config.toml
arch = "unet"
model = "image colorization model"
dataset = "regions of photos with short descriptions (Visual Genome)"
train_examples = 101725
image_size = 32
crop_scale_min = 1
horizontal_flip = true
color_jitter = 0.1
task = "colorization"
loss = "mse"
norm = "instancenorm"
activation = "relu"
widths = [96, 192, 192]
blocks_per_level = 2
block = "plain"
attention = false
upsampling = "nearest_conv"
init = "kaiming_normal"
optimizer = "adamw"
lr = 0.0025
beta1 = 0.8
beta2 = 0.98
eps = 1e-08
grad_clip = 1.0
steps = 27200
batch_size = 128
epochs = 34.2
lr_schedule = "cosine"
final_lr_fraction = 0.05
warmup_steps = 1360
weight_decay = 0.0
Rows from block 6 of a small image colorization model, named by matrix and row number. Each number is 500 + 40 x the weight over its row's rms, rounded and kept within 0 to 999. All counts start at 0. Numbers have three digits each.
After each channel's rows are labels from the 100 images, of 14976, where the channel reaches its highest value: "place" is the part of the image that holds the peak. Only what is clearly more common there than usual is listed. The data: regions of photos with short descriptions (Visual Genome).
# conv: 3x3 conv (model.decb.0.0.conv.weight, 192x384x3x3, each kernel summed), inputs 165-219

conv.56:531528504495494511506520520506533523495493498504494501524500525520481498541523488442467457464433500490477500514403462434508460454481496456406386457470492469459484487
place: top left

conv.104:518500519479521492476481493503487505504501473502507514490495516489516472523509515464418395464517556498530465520480540422496455467502480461476447445446445530472442545
place: top left

conv.63:495546553469504507513540487494473551479494465507513515474497485503493506494488484483420523487490559531534479616561565510518451479513500478481531520514563502415467509
place: top left

conv.158:525500505482507457456483519470465491513479478494497518548526507481556494493546519473420554559568572548545420474443545457492473409501566527495462444463519531471473531
place: top left

conv.148:508509520491500535513517485525501515512476508481522490465495494519492521549509499551478510590521576564559467453536559502496476391506527516542371476443509501491502442
place: top left

conv.44:515511492495474342454522528510491473493532395540529519521502429500514499489495447570485497506553511538503466503507481456502487520521540519516542533526465517487462536
place: top left

conv.67:512488521503487544534539496537465526492470482493525498479508498540478541516491481515477514505514528508516465565510517554544494337495441518482460532507514491551499406
place: top right

conv.141:434519506499445589507532506452475522454489531458552469454481464486516568451482444416490546515506521527514505465521534518503527484499470517546513411486522499439500454
place: bottom right; bottom left

conv.36:482490527493460576482539482501473507450436503498518506485459476507473532515483489391491435462494495496503468511435509468471526488489501427501427498483504500541504477
place: bottom left

conv.102:497516508492490462497525499482519545505466479479488465468504516477478453519479552623448519534557520587509421519530519512578511544572573534484498508439495540470496530
place: top left

conv.126:441443508484466578516500484480509500523396508462523500440461525495478513543461557612448467510534486511491417539507491485555465545491569486472570574510511572530448576
place: top left

conv.59:525513480514516429455472500492503465550497482524483490555491531489526444514555544346456522536556586537548541456461555469454499526506526518520451393503521527409490554
place: top left

conv.177:526521492499508456530479509499520531507511455501524517488530522534472507544485493443503444535536631534571513496501566524477512496483600463611487458478478497492527516
place: top left

conv.76:546510478497551418485454505520526485567484490513502534509491551498498430564518576455478427545529586494548482504503548496468489476486651444511494454456450482479460546
place: top left

conv.124:548534486528499502485486522464509533492527472505517477507536571542532498501547502444578470494508460456460425553553469530461461457422482505491520462523487423467481403
place: bottom right; top right

conv.97:461494537486500557516502452490504502521495506487483479459478474452496511516476488534429489481542466538484421430509503505489522390536527486519453470431477526502534418
place: top left; bottom left

conv.65:475471502481478463489523525490485495475486483482495513489497455492497500478491510443402511547598606563567451423520579468491524515542576572562451473515540531452505533
place: top left

conv.33:519469489502516443493459476518468491546527449491479478496495489469512501534517498576436503489556525534498444474583489479451497485468575622506434494461517487496525503
place: top left

conv.91:484514488471535443501455485489477444523457538496497556481424509436508457472478546532469513494475501454484517531466491516493431506436509474447553499437502523492428446
place: top right

conv.17:546515496463541446497483518493494470531471480510489550510480568519493460505493550538469496486473534448560491504521491533558388452438431490469456505470498445501382520
place: top left

conv.90:491505498499513454471462485494497489510509501490528508488489502484498459485496508397426556489511581525571511577540568501522435490500539489506482437453569492373445524
place: top left

conv.29:499493515501479550494558522499464533474493496499488492516539492504509551496507474635548492562525503503488508502488492539462441372450595513564543523414494502579461448
place: top left

conv.133:478516499504483446534496466494469511519516491486473482450472451459495480477506494598365519504493521526533447467582531459498469524445522585520422456449502468482493489
place: top left

conv.92:510512494509542443469456453498499472513446514499507544506492513486482448508510520450490567472498573502554502613513552495506431518466555455500541499473557470442450534
place: bottom left; top left

conv.95:489509496485507445475491509478506494491517476489519523503502483497511492482497489425478424483495575527544450478460547463472414413464551475509318469481455501459463504
place: top left

conv.188:495526522488477533514572576476471535429578485542519485488545500533528559454481460549594511554532528530536437527544563530535499482482535558571597544549476498495523473
place: top right

conv.134:501489502523511528483468462487512522568465517451498460463493578485512465558511551620442470571509476512483430472585507489467493481492494593448516547443486481488522460
place: top left

conv.105:485462531498510522494505489495512543471450482503542497480488479508489518523464471473392452476525538539563339472533548520548492466493588517556474462495453487461488463
place: top left

conv.99:469480529488457586521562501514492521440482477514479496487468430515465587494468434571465497518573531559541476431511542575538475427492565503618454475461489551529465454
place: bottom left

conv.131:510521499492507425480492490475506484509480455466513503498509539504491466507497542637426489555571528544512399524485530499587469532525561528487546551451531540486461539
place: top left

conv.161:528533483511528471475422480495523477534512500499496513521534540491526439527541539537520528557490554545529513531450521431476407376491476492494361462436505475514470486
place: top left

conv.87:494543481496472488498503522480486538463511540511497496484513501489522464498480519420472454522538563527540517505436523420510507490577470455486449436502453525454464535
place: top left

conv.77:522503500509515456478478484501489481510489482493494509521487498509506466513518498540592525580462455391470605486449441548487422516444503469461595522487485449524393542
place: top right; top left

conv.66:452474511515487548547509447519510502481508526478480483493476443478465529485486460440520401375475499470509466504433499452501461504446522378491386465454487452527505466
place: bottom left

conv.108:460458493489488478498487467515476458506486475485469508485465406457486521467490486500484494456570539552555508517481531496562531530461597555525537511492493521505531503
place: top left

conv.130:489499506507475540505527488485495501495476503494505488487477459492492532504484465556507455553469584532566505505533532463519464454470479525525471549467503467495501477
place: top left

conv.144:498523510497494499494512497507458507500493488491544502475474493511476507490484475535431521516473516469513374549462492530523471414441502518482463522533491482531463391
place: bottom right

conv.120:519519475494471337467503524504491453517542417530508514518498444496518484494501478581464556517530504528518459522535505502545471559490558520480525531481509480456464523
place: top left

conv.12:483498520484481506563538513528485520476552476502520482453506461504478538502473473439535406497553592504502500500467540498460519515508602454570446472432497497493544536
place: top left

conv.45:523517479497468349473513530507488460509536417528505503512513447501510497511517474583456529507533506527515463516524496477539474547502552530481529521513509500470457543
place: top left

conv.147:518508510511530518498480481502488510528493516478515500494505544504510476512522508524483478499496447525481461462530489540481520407515539481527526491482422491475538427
place: top left

conv.50:482538535498471566527561499488489524496506483476497497457486479479489550514509475488481473433540493531502559491431500433526580509575429474528423501495518544544544502
place: top left

conv.89:516491514477481407541531488518524531463473438527536504526509466512460493523462465610515521480535496541521462501468479458570449532482540531481562583464497556516458563
place: top left

conv.113:495455483509528445487473515523489484485534473533443510532499462487518477494518506418488518556544560533542499435444534456532503568469441514524499494505470519444511537
place: top left

conv.94:524504464507496446491478504494495468514526483502509491542535501524531483518538515532454488507522578559540451487516524461493496395515466488504432475425458525507502496
place: top left

conv.13:507502472491479428520510469528514521486475461557518505534525489498472479521508501510534519482525479534470533533458449446502454523473486480543534555501546539559454573
place: top left

conv.150:448483549483439619504576501501487542442513482504516452451491438491485600521460434590437521500533477535517474467528517543481503478505549510560493505433514539521507487
place: bottom left

conv.26:477499498500490488502496498507514515487516492499531472486515479502482492516495465573538512524483483431484471520511478515498435470411511492494557513460470408514412439
place: bottom right; top right

conv.140:508508507506484520493511492500496503476473493459549486477530515518524526526523484514471492558522601524572472500530572482478444419469559486560439433414520473463503469
place: top left

conv.162:514520464489447396491521515503472475512508457507483492492519492514504500512516487542448542506528523518518434552527513473578439558481552522459520513471507506428489541
place: top left

conv.164:518525474497484348458500526494490449530540422516507496523499469494529481499522497584473546517533502526522455559536509502547453562483544532466529541489516480450465528
place: top left

conv.183:546484504497522511478496476497478520517458506481505479505495529516518496514512505476520517495488446469444440523551470509443479425409477501490547483457483408439511418
place: top right

conv.157:490498510493513488502510538513521473506507481494502516520493498500493528451476487397439563493433471480479430518440483518489420433394427451445442436504481452420427408
place: top left

conv.75:448480479535458528506505442508495486471530523452500453448471454452481528500464466576455487497494500488502453494508493520511447416438525499518508500469422467537455433
place: bottom right

conv.191:501493499472478411515549490519484500470495467530488516501552438487452503478500485594479486462533544473488467563380470462520477562485539515459549516510514538553419599
place: top left

conv.155:479505507477498484518467496477506503494506490478538535453493524501498476479460499460501439473466581526548551559490555484499430449485500502467556550479439458475489532
place: top left

conv.15:534507493512500486478487521494491502495510473515525498522532515523504505498505485553567472540457513422489483571485473518491429441419479488463549537505425418564431438
place: top right; bottom right

conv.84:497491498470525415492465525491531494498498489528450539566502485482525465450521507464425545445509557532544472520526525462536446491484556536487443494468560456472474542
place: top left

conv.136:528522473503424403499539524498494489487501467489509510509514448525488517472522465608506557435534510541513375483490497470530476539489548527485525558445489545503462548
place: top left

conv.68:518536513490478447499519499499528490505494450560509523504522435504492492512493463458530467472508514467456605548482484445456462593511498474482561478489473495503456611
place: top left

conv.180:461465493500502491445460515456515471478487479474545537500462490492498490465476465478482474520471485493441513528465421502467523430526503464419414420392542454516503430
place: bottom left

conv.32:539501500492511483512495498511500518499476494509522501510519518529488483532506507513544461524456515418479456575493468519493440422395474470453527512509427377523424432
place: top right; bottom right

conv.14:524528491501512470484490497487524508524476539518504520532514528504477449543501530571434417505492552529524410468491524410460467485497505503509423504488404485469542500
place: top left

conv.48:514499513522496528464496458500485538496436521466489461470502504521505517542503465472388499530578586553571414474534580503528530440506555591498521464511489525444451486
place: top left

conv.145:513487493496496476486472520514480519517506480499503490475502526514478482517487528376527395449477562502535499508433537462450465479399524410535487502457430465518499525
place: top left

conv.40:562519478521533455484502523507519511516482505511518526533515567540494453537553531512426545541516555523538381527533560517491493412515582510521440461462503504454480448
place: top left

conv.18:510483502499508484501514530495473481460545479518491503503502464504527518448472479459422586533540617591604446444518622507568473490488505503535529544538493519429482530
place: top left

conv.47:516523487499462348483507529510485464509546416524516494514490450498524493510525465602465521503533490533519465507521490471532477547501537541482530531492508516471440560
place: top left

conv.93:501484499530516492503503495516492495493525502512475463490507479470504495506505495534575486587444513406478496571404443540528430443425479450408506564527441386578424453
place: bottom right

conv.24:524514471493526430475460509498531475559507494518498517551521523504521443510542541455542508502465479459476618523450452523509470553489455480402482520532515477518413578
place: top left

conv.127:515504504496510463476478541488497466487534466531528520529502497494526485461483501552563489535437513404489525567426448519502376449388500462455551555470451444582405507
place: top left

conv.49:442496519490474568521537495489493543487496518453502480460474474465493524502487477461460443427507531539547453487494543426569502513526510483519411535491488500552546501
place: top left; bottom left

conv.2:499517475512465494529535535483527515444556487516510495522538485515502528470493455485482515473458517484499489510412491446501426403445557490436431481474536492485478444
place: top left

conv.34:491495488492501477488501479506469463492512507525462544512490454475532495456486527523456448470536511471474559491496483504472496512506432525404485480494450550497417573
place: top left

conv.27:528525453529477598524540497498536523493495480505520474495524526522450556530500474540569491510521503515490525539506487598519482368426452508532489480437524466570521400
place: top left

conv.115:544496490495541472478439478528498475541462480491504523502480542515506483558533537447491439528543611514566538516501593511527500504528608503506465481478463502471437541
place: top left

conv.135:528507502486510399480514510504486489485552439498476522489518485509514516475487464685437493511544506529532356448517532516542475506472551575475499534435483525489470476
place: top left